Rows from block 4 of a small image classifier, named by matrix and row number. Rows with one number belong to one neuron. Each number is 500 + 50 x the weight over its row's rms, rounded and kept within 0 to 999. All counts start at 0. Numbers have three digits each.
After each neuron's rows are labels from the 100 images, of 14976, where the neuron reaches its highest value: "peak at" is the part of the image that holds the peak; "strongest on" is what is common among them. Only what is clearly more common there than usual is listed. The data: capsule endoscopy frames (Kvasir-Capsule). In brackets: how many of the 100, against the usual share in percent.
# fc1: MLP up (model.blocks.4.mlp.fc1.weight, 256x128), inputs 0-63
# fc2: MLP down (model.blocks.4.mlp.fc2.weight, 128x256, transposed), outputs 0-63

fc1.110:614393536500499535515466458497532534580426541479531542465525419494541513470551501516510550542515480585496491560509503476593505440578457526446477595463518562501475380465620532470528445476453510
fc2.110:565429457439570533453394416465503464450455504501445422524493393467461526518574471471567531487496446490546540437469565557519514542508390515396495558451522430555444545582518543392523449407404487
peak at: bottom right (41 vs 14.1)
strongest on: finding: ileocecal valve (48 vs 8.8)

fc1.118:477484477593505476494564518502550503487481450533475572483592493458516502546439556553473483571527461504515441533475580544490528469465511492520469512500495548467504476487501496558507514448495518
fc2.118:493507554518524518574521558523516558432402526526504531474582485446493504469519495533481512485365530538449391520512502585490495412499478442517523502425399519451477510466501595452527530551498540
peak at: bottom right (45 vs 14.1)
strongest on: finding: foreign body (28 vs 1.6)

fc1.11:542387498615427607531440470570484530576512422610484609450498511574578443487571476469501467474535463473491452521568479441529491395509515452440569509471468557441563484460519492523519560465540529
fc2.11:491527471495506510473552447477573540448454470486536517536476414504590413594409572419512492543522443497521583505480538423521506520566526531500537530536569504513449499541505492453484555423431471
peak at: middle right (25 vs 9.4)
strongest on: finding: reduced mucosal view (42 vs 6.2); finding: ileocecal valve (26 vs 8.8)

fc1.65:577416622438496547431368459582492450509413564436538465440492457476509465466513493540442532538537528654517436470419597463546516408590471529537475492469515448581532520482576531505556491483488542
fc2.65:542502510574498507475451485486523525539436490524514539506452490520511438514461508453487512506568377467495397445471442460444512533481537522534521545493503540484514521592462559443474523542473531
peak at: bottom left (76 vs 14.1)
strongest on: finding: ileocecal valve (63 vs 8.8)

fc1.4:471449415541421459491531426496502515489444589614459459518503400497476467513522480491428572463580511538498561554488564505510526466576552529530427479557555469498485568543543546495498454436337528
fc2.4:561448618480450536525370515549489477541429536510476552369444489594496431459569415442476592483561480538547448521520578472479435424504529565495503502529456468362503519428462543526532453573431563
peak at: bottom right (45 vs 14.1)
strongest on: finding: ileocecal valve (42 vs 8.8)

fc1.203:539470435474545626472463407492441494527472469567477429555518492530417500486601497477501514579555519525560443500492488505549442469526537504488558437525518443536526532469558475424507437401490436
fc2.203:539491452496483526414406411423487450529518468474465529508470478476435526452528517537487539535511582450444484499481535509480496496548534484419491443550575399581521487466534400606544457444480536
peak at: top centre (34 vs 9.4)
strongest on: finding: ileocecal valve (28 vs 8.8)

fc1.170:586449497497449483470490422492564418530511506452479507508484342493607480522535516476513485446511441533482518612564507514521588482512494517386503604492631510424563480475534572492474473449446488
fc2.170:539453459399549467569506471412514437458471439447570490510478431405566493500561509451579578466491457545537514491519497499522535508526502534492435561432547559561428402430580557406498459606456533
peak at: top right (44 vs 14.1)
strongest on: finding: ileocecal valve (73 vs 8.8)

fc1.24:484383497582463472426414408516516496531525531511448515552461474510481473514514474571443546475553501433542425538617472480574512458486510413454631513497516568486447503394503474500583517356570438
fc2.24:509413463443478455419526391475603519537476584570511436446441477573475451487509536563519452425535485502457472504470485411510624509553485424516480431490527556488489450516585498552443415611484531
peak at: bottom left (35 vs 14.1)
strongest on: finding: angiectasia (27 vs 1.8)

fc1.174:481383492406501486496468451504487528482512478492429538480490449564508456510463518475574491504563505481547484505449415532450566507468446483522554538480592483514538528432537444554567570331470529
fc2.174:521456460527507432449476479505465423500440623529562379469453490598460558487365493477431524566596449596504474493469523464590575536523439501542491498606515450495454509542468576501496512444430554
peak at: bottom centre (30 vs 9.4)
strongest on: finding: pylorus (30 vs 3.4)

fc1.85:562492512436517459391463445543525460497424571475508480461474474480515462472471603499464511429548475600475556497479486493486565527519432447403475605530564470461567546493535544543540531409436522
fc2.85:530417476497458611514404482534518422486451526564501534508458545509518538555500549486545506584540372488516493524519435482557496440465487556549537578497502487475588469494519464533529517447450474
peak at: middle left (33 vs 9.4)
strongest on: finding: pylorus (40 vs 3.4)

fc1.79:583422536509440526463479457529490467419383507531576462429508380490510436472553498440472622530572522579506449540499525508462470387610519574435459505487505497511515535410579530500538500476441498
fc2.79:519521483591482550508424530542428540537458511485495519498455543497475482563403487509466572494521411500604415537519490450526511511431582557608545526502464524443507534500389496507570480499462569
peak at: bottom left (53 vs 14.1)
strongest on: finding: ileocecal valve (66 vs 8.8)

fc1.7:547378510523407599547503468585428520583500524584532511531443495521512542482551559519538513515501493454489458567548468407503511383469463435446541497438514538460585471461568426531557498465479540
fc2.7:584515492504430528438511488529539536438446471503511509490435415521535473526498526396477456551488491447491508464501553496483503514543490549382512568429539502550476476477533535366551510447479343
peak at: middle right (31 vs 9.4)
strongest on: finding: ileocecal valve (47 vs 8.8)

fc1.134:608512564560427506431487417605473513502437552489464526530532437546578478583459493549426499511578528576503534618507419436525545454534521450486523577535579443478597510555516504516481532447468448
fc2.134:500525429494500515571505459474426506485525437547570437517548361493521434486562504422514567495519431542591503505564524466482547428497551571566415423411427509520421454491517538483624431547413543
peak at: bottom right (47 vs 14.1)
strongest on: finding: ileocecal valve (41 vs 8.8)

fc1.39:536478540487499579516403434528484436445438431482498542506521485468557517537487513517498548522561456530510477598584491495579591424465463449558479528437489507473455380545639525447527491504560376
fc2.39:533464412468458542554501441478544483489509465558447506481505427558597439545505582466553495509549389512500492543524502446559570466476487565494475510523519531440410390497591576462545439456465461
peak at: bottom left (33 vs 14.1)
strongest on: finding: ileocecal valve (40 vs 8.8)

fc1.128:519487495524572548444411406547533470517485471542488582537571463474524501507475498607440589552566494590449486515529504492527633439522502425586517506495462448492511369528526550501481534497561345
fc2.128:497490430491457498563552510462549535458437542497493449475540436582531519574433568455594410502562420490455522572464521485551571535528458536496496512541569531432420458552596565496462430536407548
peak at: top right (35 vs 14.1)
strongest on: finding: lymphangiectasia (34 vs 1.3)

fc1.224:581438544518461571482461426496456481548397463522432442524490434506540503538580523488536499465505444557490419543546490510538512427491432525490540586495506509457506512528597505411506500448466507
fc2.224:507384409450477472542502399493507453419481475555495460471471381488523470499496481480572492490521468513526521505517599466494578480536465547429540534471571488528427497480564520505591469454443556
peak at: top right (41 vs 14.1); bottom centre (27 vs 9.4)
strongest on: finding: ileocecal valve (43 vs 8.8)

fc1.184:594493525582503521459555424576521471460398515486542476500522462606530491520530511427455503567550529547534521572496506515590524449505496535416490553591631435552529498554567513492508473424457454
fc2.184:547499478462476507491515448414434503527511435521490510503472447484530454535544564451512582488515455540622507506593475461545506418490544571610466472413478516494483372433467544480558482469362461
peak at: bottom right (55 vs 14.1)
strongest on: finding: ileocecal valve (55 vs 8.8)

fc1.245:591531531528445510459497469601522532472438591469498516572502476524580482548400534588440488489518553603473547549492447504480492457507513427526487577493534429438604447521527492519503569428492437
fc2.245:493548431504507529557532450503417570407561431576529460541571374524533448512580561419485500501497437474579525484552483463494524412443524544543447457441472532543475447433518477483543448505434480
peak at: bottom right (47 vs 14.1)
strongest on: finding: ileocecal valve (28 vs 8.8)

fc1.155:547394535483476586572482474581437484519492431577522538472507467602461497483557502489516622539507459488489479535514438456438503409513494392449546491423489545516560476436598429540569545453474513
fc2.155:562546487499432497464515414487559496456434444419549537533461404518519482517373586418516475533504475460495555495463536497514519554569472574426524564505595461560463476511547517469521567467458422
peak at: middle left (27 vs 9.4); middle right (26 vs 9.4)
strongest on: finding: ileocecal valve (53 vs 8.8)

fc1.173:516531449547445472462533426604469549522474461477457451519524452601578471589456570553371503523549530564524576569484466492463560494561558484494452551581576480471495544526515558480508505425434494
fc2.173:551543422463512529540485438404421497473511456572491472469539376522532464455614503431520560451528474536523505469546565492464463449553564574549492408420421417514411471520529555446559415514394499
peak at: bottom right (42 vs 14.1)
strongest on: finding: ileocecal valve (29 vs 8.8)