Weights of a small image classifier: 64-pixel images, widths [64, 128, 256].
Rows from block 4 of a small image classifier, named by matrix and row number. Rows with one number belong to one neuron. Each number is 500 + 50 x the weight over its row's rms, rounded and kept within 0 to 999. All counts start at 0. Numbers have three digits each.
After each neuron's rows are labels from the 100 images, of 14976, where the neuron reaches its highest value: "responds to" is what is common among them. Only what is clearly more common there than usual is listed. The data: capsule endoscopy frames (Kvasir-Capsule).
# fc1: MLP up (model.blocks.4.mlp.fc1.weight, 256x128), inputs 64-127
# fc2: MLP down (model.blocks.4.mlp.fc2.weight, 128x256, transposed), outputs 64-127

fc1.203:501515455480501503550593524479609410499558533470480510565568460548571513542474508491443545609507490477507545473477533500414307456555547468483503448553416578498502552475468467477481545576441554
fc2.203:628519580459531484562554501591451545497507448505399501422486468524514578546504470527501598506507461374568518528466455567441460560493509445504551517427537508466440525555527416453513437586446573
responds to: finding: ileocecal valve

fc1.91:527471474537564488578507428504528491564488467436567435466523443444500580483554396456488562449469521522475480498564494505420377546500512438469575561500561480463433474495503458545498532535489562
fc2.91:490568535537551417514494496513438535493592500478523533550586589580441453523566500512446482460503499496550513472538565464494381465423475577516595475528486546497434490585537468555508424545553548
responds to: finding: foreign body

fc1.189:462539453562469502478528459460606470459449522498451460570481422552443525490589431506448481627526448536577498367534555568471520444449458535550533545516478454438498381522563591546459474498451538
fc2.189:478477471595508459447473465482456409556466435424550509463518404573513578531494411488448594562463562534514452418575539525431483523465484461537548498561439426428424390550602477471474480451504524
responds to: finding: angiectasia

fc1.24:436539564432493472511498489481494510493531502524504564480460541610543572425539452555524513470518482459553525509457552529533473505561448531504526551496518471558482493633576445562484450555427475
fc2.24:520492489476510513512497575487462536541509583381531472577525433563476512495462427535558552547506518493554504503518439584559523509503420574497403429503557536454477385505487493582464516455493529
responds to: finding: angiectasia

fc1.128:454540523488478514532524485466555526501518494419497491512540575500508528522517441495471455520506444613565440479486480549506420437449531509566507510516500545401430480589574515555416447424429519
fc2.128:522600495567536450513505435451484478480447510486528460469635421564472476468478420503422542553474522482581543420527515531384481443515438485462510507510410516527475396447525462561466481535488515
responds to: finding: lymphangiectasia

fc1.250:469559559479359453550497468519523533535586448526510583491503485553506456494437395490507477534474525563493480437476495425419393515528464435542588516561411526478477442497537443528514511583447555
fc2.250:433498500519536504507403500483563494572498532388485431432463439610466533494450454537428537610480544506578536474580550529475493460603463542560535510552490584478506443533480452543454464459501509
responds to: finding: foreign body

fc1.121:444538515528454562513537487428565501437501522479455518549491486526398545532559415524447495578484425583570479396529511558490548431468500480526518546541537461437505407581560515560430494462483567
fc2.121:500454501595516509426468460505486438512442463433550501463515405527504561550497413512434561547524530557534454372567520520393507499475516459497536488596475441475454419533538426462476480459522514
responds to: finding: angiectasia

fc1.54:513507512444412498518480451526476480529561496564524552484571453488515379467496423471456567499514506508513461504467406478565426454519457489499581531526492477470433501485486489446559450592446507
fc2.54:442529484572487518440454522428533455519527537427522471582464492561432452483470466502471484571477522504563526482599605473486486524541478633563563441588551491466515429562463457448458463478533576
responds to: finding: foreign body

fc1.198:522572583505540477534525441497478507443436531488437527482487499521447521484560410454443521434428489518568478473535514518517459513535464468496543540475464492472522470579580446515488431580468521
fc2.198:560529513518524531480419491490542490513433498479566478435566392598452560512514434546411574622565505455564504427537488559445462505504443494515566476541446534451498429569573401513454436509465523
responds to: finding: lymphangiectasia

fc1.29:433613565526507402563444467536480519519553535461526586425504532552616470428480434472438525490446542529472559432472539514492450471524499404555515541488431533517470493570521563453515558572472482
fc2.29:555460467553461580486469485493516453477490481496529477567452472504373505540475453524515496551564494471637435556477493564518504491465491586427563393564524486484563480544434409591495471548533568
responds to: finding: ileocecal valve

fc1.35:481553508537593460485416527536465523473542453491531547421419379616478525504435490515383541491501521452606570500479448500491544559647460446468502484472475492512485451591477432439539494527427497
fc2.35:544476467503478469464496613523447530602480475482464473478602566474563541479476590473524472536476514437475476460418468527529471396420510546605498469442521542504517537521464609577484669461484484
responds to: finding: ileocecal valve

fc1.39:456540490540473504488541435411534479445489491459472518565546460500438478491528399507508488598435439564584461408560576607471461471462517503541519558546487443439490442507568549517490456481541548
fc2.39:508538510573536554479479518409545457507441506454553463490544437573449545495497395517429611599508522525531487400602528543415471497533459520556573506598453507499465398539504461470469495494547545
responds to: finding: ileocecal valve

fc1.168:522497566453455448550449424620476417519491435558541495498474517573430541552470460434451471554470496584611444481510526549508472434461527453559585583426518451441436521593644450553507477506442470
fc2.168:466506569532491548507461419484515511507480533461526468343508515563554629514464511470455386538513449490485506525554547578473500401571474416469471561567400554480503502527498484564500534434512434
responds to: finding: foreign body

fc1.65:513536520394412486542508454536482498508459470543461558487442423518532520507448490455549458610573535542551451473506433506575501537439478446557544459524518474492467516557542512454494468560495500
fc2.65:497460539503550593472324459424580474565412564479597427472486471506519567464522496431402453528485565502522471471564511545480479502567402484508550524504418465458593423453525580535522589360523458
responds to: finding: ileocecal valve

fc1.79:492523520514507405579411453543531442502510429560487552463425505550483529559459507450481481564542485493503402514446545521556481512432547458504574477558433493426455501595549484508561455503437526
fc2.79:435432469425528590439435522470550518596534517478499445469434523481507449454547515529405432472431543522567478478529578461516508466581418451537581503428473411498557487499487568464517442390527415
responds to: finding: ileocecal valve

fc1.217:519591536478454460598587471501573521440496488555501457432471470568561488534541373451421502486492507524575512475464479486481448370486489477490593513446419488491497468537546528493480448567433508
fc2.217:456579530491572534470447506473526517518553533405570474426580431588460503483511428556437528571508532541528528387542538461424433541528462479511554491548520511458504428542547457467394432506492515
responds to: finding: lymphangiectasia; finding: foreign body

fc1.5:602557649451449442530442515550544558412485487567441541498556546457422465489541459474472626490531464481500463510474440504575489518545495467528556505512445552508423449558561427458537476600469511
fc2.5:501500569473542555544492468385596472535446497538548457524451483440440505513520410545475560615519499566539426349617489526447486516566584517514541471539502459529511395461554494501493519413427479
responds to: finding: pylorus

fc1.174:505459561477489473434512512521599459477485407512495521552497513593470518503595475464454607497506487527478479503546600454406455528493475566570651457463409519469472441472602508481540493593479506
fc2.174:433536479508545446454454484462484440547475526496577498495568469530452608510552486467525551586398521489472502444577477512475540528479463454549520531543475488517502401510614504431538515498446510
responds to: finding: pylorus

fc1.96:443542469541470474500548470443532489449465489501450551546501471522441459491551431490409458607490462547583414355566596560527502461509525524565514510496468499417486413499546565562458423488458584
fc2.96:556524525595501535473460517447532478500430520453542498520519446531476559477477390498387584599511483531548458408573497531439481498508482513546562434588440512442458361540552527488447534484446509
responds to: finding: ileocecal valve

fc1.236:589418528429430566510466424522464427549532499580510572475544420474518436451526421496435526457505495554517521512494463432490422451537467519538564480523458500497440500474408538437489454597459575
fc2.236:494517491582460521514458523446567470542543485474519418512490500529430425521425464553526493540440503525546531506573522461517518501589449627586515430596550569400489448491440470534406498494526538
responds to: finding: ileocecal valve

fc1.167:525508542468479492511521480558454549465559437535458427507561525527523405457516460443483539458451453549477438470421517469506412478460468477555563479516422469576442543547477535500435543546466584
fc2.167:397450401465595530475475481443588449562521467493546429523501528618404497526533503448525455492438512447567516522593571516532546514479485572453509532550509527471479502534450524545535455473539580
responds to: finding: reduced mucosal view

fc1.80:529469494488582478524573444506530427535544423480481495537487367567413540472491433506419555515465463483492471494605535542487485529510430443478583557481496474516475551468406420523562550535563445
fc2.80:537524463575562370428564538486446492535490503497588526562539461440502629424511534526606513571466505470473535431535515540453510518440543621578530430579529463495609457520496515523571582426518475
responds to: finding: reduced mucosal view

fc1.224:505584509511445453503496429479585477540451552585482624542464455532481466442483455493384494524542529529592498441529529517596468414525455483515649559444442540451530456515520559510502444540368463
fc2.224:481586461538483550417473544447525493532458515453506554473578441596437552460510465515490570651452515455551524446560510508488558514499441550599531487561514544425512355578566487484460454521453491
responds to: finding: ileocecal valve

fc1.251:440511535499520435514502405479514457485525524468432551530489440509436432439495453519483467627465456563558471461559594590498486487496513478564476477484478477448482450496533573537555466490477504
fc2.251:514538526577531582455465500412569453508465552414569490524573430568454560424473396529425579577496505521510544432626528514443475543576451516547528487602469526515513365507454452484491486529514517
responds to: finding: ileocecal valve

fc1.170:509517552511532394476454493582509539508497482489447513467438395544549506444438478514505544498482539512524566445521524458521501478630423414590558538490433506491489407552515493518495520563413504
fc2.170:514517528615529506433436515481448494541445474433505538538513424499463541446496476539520522602527502473537451486587535499509513532545458658532541446564471521501554419453571459530466477559512497
responds to: finding: ileocecal valve

fc1.85:569496563352447477548451527509521560458498481578506577540488544537453470472486406517480592493535478524499461541472515478637498573578461515559562435514440553508421439558506476442547482567460486
fc2.85:468433490426471565494474473439601383597471477506558434492454445495428470530493462506465509590459472571517419411584504514497576490561543487507565521577467425416500444467557510494481538359471440
responds to: finding: pylorus

fc1.191:505458589517453540518496466561596404439566539450559514502470565482456539538494464453397559503512440596525488515453526478413491420524552476466525543525508466519518514580438473476559557476502562
fc2.191:451455433524527528497572483480544566517534509535494566576523386485446550463490445592520527543596518460499547464540459484537489604482484508449471503541452508542478473492489465549485479617511523
responds to: finding: reduced mucosal view

fc1.28:500590519449442453524525454483489529487567491445512435476481513567521541485594445465432514440492456552576537436541510502504469512502462494493565478462513468439503458574514517545500422558399434
fc2.28:512582490497454480484473479502507508580509506473551517481543425650452544481512428547476587587452474480568517461545463516464548521555423508560520510510533527402484381555609433522469394519440491
responds to: finding: lymphangiectasia

fc1.110:529501491499543450496461471510531480453518557548471603510477407553477439407416470475448461569509491512600446437435486493519464511533433480553552461462371469461534431479570516543411519591440517
fc2.110:588508478535440563439507516477565546559423529453481550492534452545465559435530444417474516556499506507489486514544478502461522513515477534586534467546485630467537386488485467513483495540504508
responds to: finding: ileocecal valve

fc1.155:455511426396532511529503491484626499400590469527440469471504408561439443524523496532442526540485516530573507481457483463508456492512491457538501469440470532367500482514569560473436440466441525
fc2.155:539514555498511431510421472473481429468407572537655497515452490524473508469577459486399576523504455469531480433516486584442489527450486531481482432490408461498525400530520548504582560504423554
responds to: finding: ileocecal valve

fc1.11:467535462442477512546542523503581560413497540549382513489445517524488484498546507501464470491465545581543551456472510483566495517557506352537500539476491510420525465549554534451425407463523500
fc2.11:500588500479400454505397450509507427475465542456691558519464482535520514479466454483443540556485445524577555476535484499425472495558431508510512419574422474458577402578535461443564478520476450
responds to: finding: reduced mucosal view; finding: ileocecal valve

fc1.57:564561539483478501545497463466508440474430488525474482554528462518450508568546391513487612550447459529581459438547443540416427481516547517480548524541421512497498488508522435505504449553398549
fc2.57:536533456428515491508597543479535576608484438523541502508621435590481526543470462569575544542515509466521547425560518530440536469496481582569486486462546584373465439528548435485432450469443530
responds to: finding: lymphangiectasia

fc1.118:501531589520512448610437454545528569452561531586504438409440559518539533552510397443374591468564438593521439446486461473417364491518560446475666543480518455512433544525490433481488421528450548
fc2.118:431591505468467561526556461473591599395486527543448570531567492435478482510535456525472445533655455538438457399532523478517506427446602524403539493587513481528514496552503523526504485515565534
responds to: finding: foreign body