python train.py --arch="convformer" --train_examples=42238 --horizontal_flip=true --num_experts=8 --conv_stem=false --depths=[2, 4, 2] --residual_init="scaled_by_depth" --beta1=0.9 --gradient_centralization=true --epochs=35.6 --final_lr_fraction=0.1 --warmup_steps=1170 --weight_decay=0.08
Rows from block 2 of a small image classifier, named by matrix and row number. Rows with one number belong to one neuron. Each number is 500 + 50 x the weight over its row's rms, rounded and kept within 0 to 999. All counts start at 0. Numbers have three digits each. After the name is the row's rms in percent of the matrix's.
Before each neuron's rows are labels from the 100 images, of 14976, where the neuron reaches its highest value: "responds to" is what is common among them. Only what is clearly more common there than usual is listed. The data: capsule endoscopy frames (Kvasir-Capsule). In brackets: how many of the 100, against the usual share in percent.
# fc1: MLP up (model.blocks.2.mlp.fc1.weight, 256x128), inputs 0-127
# fc2: MLP down (model.blocks.2.mlp.fc2.weight, 128x256, transposed), outputs 0-127

responds to: finding: foreign body (26 vs 1.6)
fc1.72 085:523484484505556471451502404523522448456438557510480529589557450487541545501469521559518526553544500507416543528423539569537567470577447498522537578561581492505534448455565577550454455490444435495525570485492460578579436521435546602536485522484489495503481486506477538481382522438513576477491552576461386460457503473491486484535506494552551431494490475378526550617424595440389490472478
fc2.72 092:511419487524492522528423421464492485505501419540520551557555362532524413511447501483556523528582486508466502547511545478480559458527529561515547506545509524510421481460616511510577477438437556496584389497462477516499515501556478534571529498508522438508449638433505542464479521403493534457482477590573498468431479492472519503438486542554488533454561350527443620534506518435399479526528

responds to: finding: ileocecal valve (40 vs 8.8)
fc1.239 099:572494463436472382480435451495572544389512551511359488537499476638509473485483559540453488551538494473441541460486498508457538504543438517476477510551549476429493548459553528521408481420455446562578535499455479565535516550489501496474506448588391528579493445501617533517439443497490501462527554442558416405510481443508493394523490520593515486467535498489449498573498534440594500491508
fc2.239 083:490445458475514500542439490491504447450515481489431600503502437524506489534387552482535574539504456564500579583525549503465599493393482516542502534537548436358471389554565546491493588512506485454470425539487525448412499506516422530479450508548438419507414542532511500477508550513544520466491545599487387565484526491542431522532528590517569530525473417428469562555546566444476455448493

responds to: finding: ileocecal valve (29 vs 8.8)
fc1.103 087:508442518451481548541591450546522448521386545524504521415391508628489527413536519449550491498537498554451510525495522472497505447548484605423534552481451501394502423450591455551579489501481573532555501442483494524493536490543517444428577489474466528460478485519410424532442496454500594557485555523508419467521461585516486465525516553535437554415477574530400513535528569492454601488543
fc2.103 097:485566388560487472477483425521507457500524531498447499630528376542484497531492450503426487549471486531475652510499568514443519498552466564544480499527473443449487539617504524423458487502514409542404491514512541450490471611489401538461435414503523469559494547521590540471541459521397526448498507427482541450507613499470468488504412569492559502464537493505593527517473454479562462448491

responds to: finding: ileocecal valve (30 vs 8.8)
fc1.133 096:514471476465467473502437466562580462498519541504377531497482498576576480491507553502441495593484523519396568520560529503471510434549474464439498527528573478405499556506556479636479519426498552525581558527462430546514519561451616432473441556387404470521466508557555466475456499480488542484441531461523432456466430485533466440525505596626527521453459477480480468611558501470531526465517
fc2.133 081:472523433518422523465489422455523537446449513496462501597504435466556501544396584484550436601550458534539516546505498508571526458502513533509435447532514499491496421567579544508566510527378487518496493512461513468462390528488435588475529378539426488519397525508413500496449511425483518523398543625521469577448573459446408548520532467496519523586440449521489505496570535537485490530542

responds to: finding: pylorus (30 vs 3.4)
fc1.80 102:479469478569547524441491415511597424577451528502527515494487501471468536552449502537508475577559456568497493577513615526568516357449476438468568516461592484424498412505545489521551594463456480415578565479454450514445423537555499515546572644477433439499472595556501493574432535451560518495461526572477491490521477543500457486497431497541573453525494517436454487538541492492438492477454
fc2.80 079:518527484532537572525438532582437547507496512478520479601513557556477502530513453556471507513486505470477443450480494489462436550541545467480493557574493530500474520537520446410511525481487495507400419375351666411520487468500469529485466473495504580427517455382632517602525473492510548507477560522487416536474507530540559546502455483531506607567444528507480469544475464557407463472473

responds to: finding: foreign body (33 vs 1.6)
fc1.37 099:528558432526588434449494449498538527470394565552462425446457486567485538579512490540403545520525490555463530494510571516519617506489434497576506520579563487475489482503489621424440452409418423459556531425515444596532484469481549555590444468560443535582549454540508498491415558465530516472561553481517456510512463480417547496482528541605546460538541525432477528522468514458528466459430
fc2.37 104:488477554485557538584425489438500444476530477563493581482524468545589405457511491436571535464591412559494539533587483454477551454449477515517520531482452520430468435428519541478417534509502423476526440573423509549478494438523392500452445516411518498552553518460496577476494464601446542400470550496477538532557478486502405444455488622480507602403531433507438529543456517452495486518528

responds to: finding: pylorus (31 vs 3.4)
fc1.238 110:519416479478572507481499489529558429453526501556493481495520514582473531495528455509482474550489455535433529465558552505582492477419444411499619548545561536421509522455489388473472567403555389455498460427429507553525490437602507526531411543492443475549538512477574519539487511502512557523543530514488470489579504513464526554507528525582579567468580385402514463560524473483436483380435
fc2.238 091:507546468489457487486529474579477443553537461534543513516550478486489405525555513541463463545522437585517518431554652409546561456414475536545573405566533471412475468604507511441531497551626512482547469556431480512507469452461517450536422481458571463468531536588578553424486558509434493468531561555545466499482564585565470509436454537467527558534453541439485536489481517441494536425435

responds to: finding: blood fresh (26 vs 0.9)
fc1.166 095:568453435528527579486544436553591422519490455583449513527508497570509588457569540450505487524544409606452546482564429504542541465504498459460615554499530428443515546500536464533543521381511390531472504447535510527480549441556534473486480582450518513580512489464481521550458487451533586483527570526498490547514492522477445506520527580561456529369573394514425525569524451487461470415487
fc2.166 092:488552463405402554473455503432488472512450482492429604540490463474513500490478597508520434447495380538476590485543516453565577468530427603519501462470531438495463471610594517465537459513459505535558493501497401486538499543512434492412532500534587616589420545510466532451453536458492571485469534575560451469467654490504431459475544535460480501441509497509507502535419483509530522472487

responds to: finding: blood fresh (41 vs 0.9)
fc1.126 087:560451495447504502520473422545549481425464479540428559505497491529525499465505590480519535531555416522469500452538453478527550450456471445478530609422551455436476520389645470555563542422520499523512564472494530502468505464540478444406473528471433565515452532441504459559422495437525569495466569587536442528542485593509423457473480560556525519414506519513396487633591550520457493456523
fc2.126 085:473612478441440534510486495486452525536539446482444550582501414465530509528497550515470431445464389552511595475478566508504539480544449572552462473508501375505454483646571554503524454486436523559545535523466421470523468524533440485464468522470526502495428574520516604492446508405473560496464589576564374525438570441505458517519475598514546560430525494494508474540455438520570522491486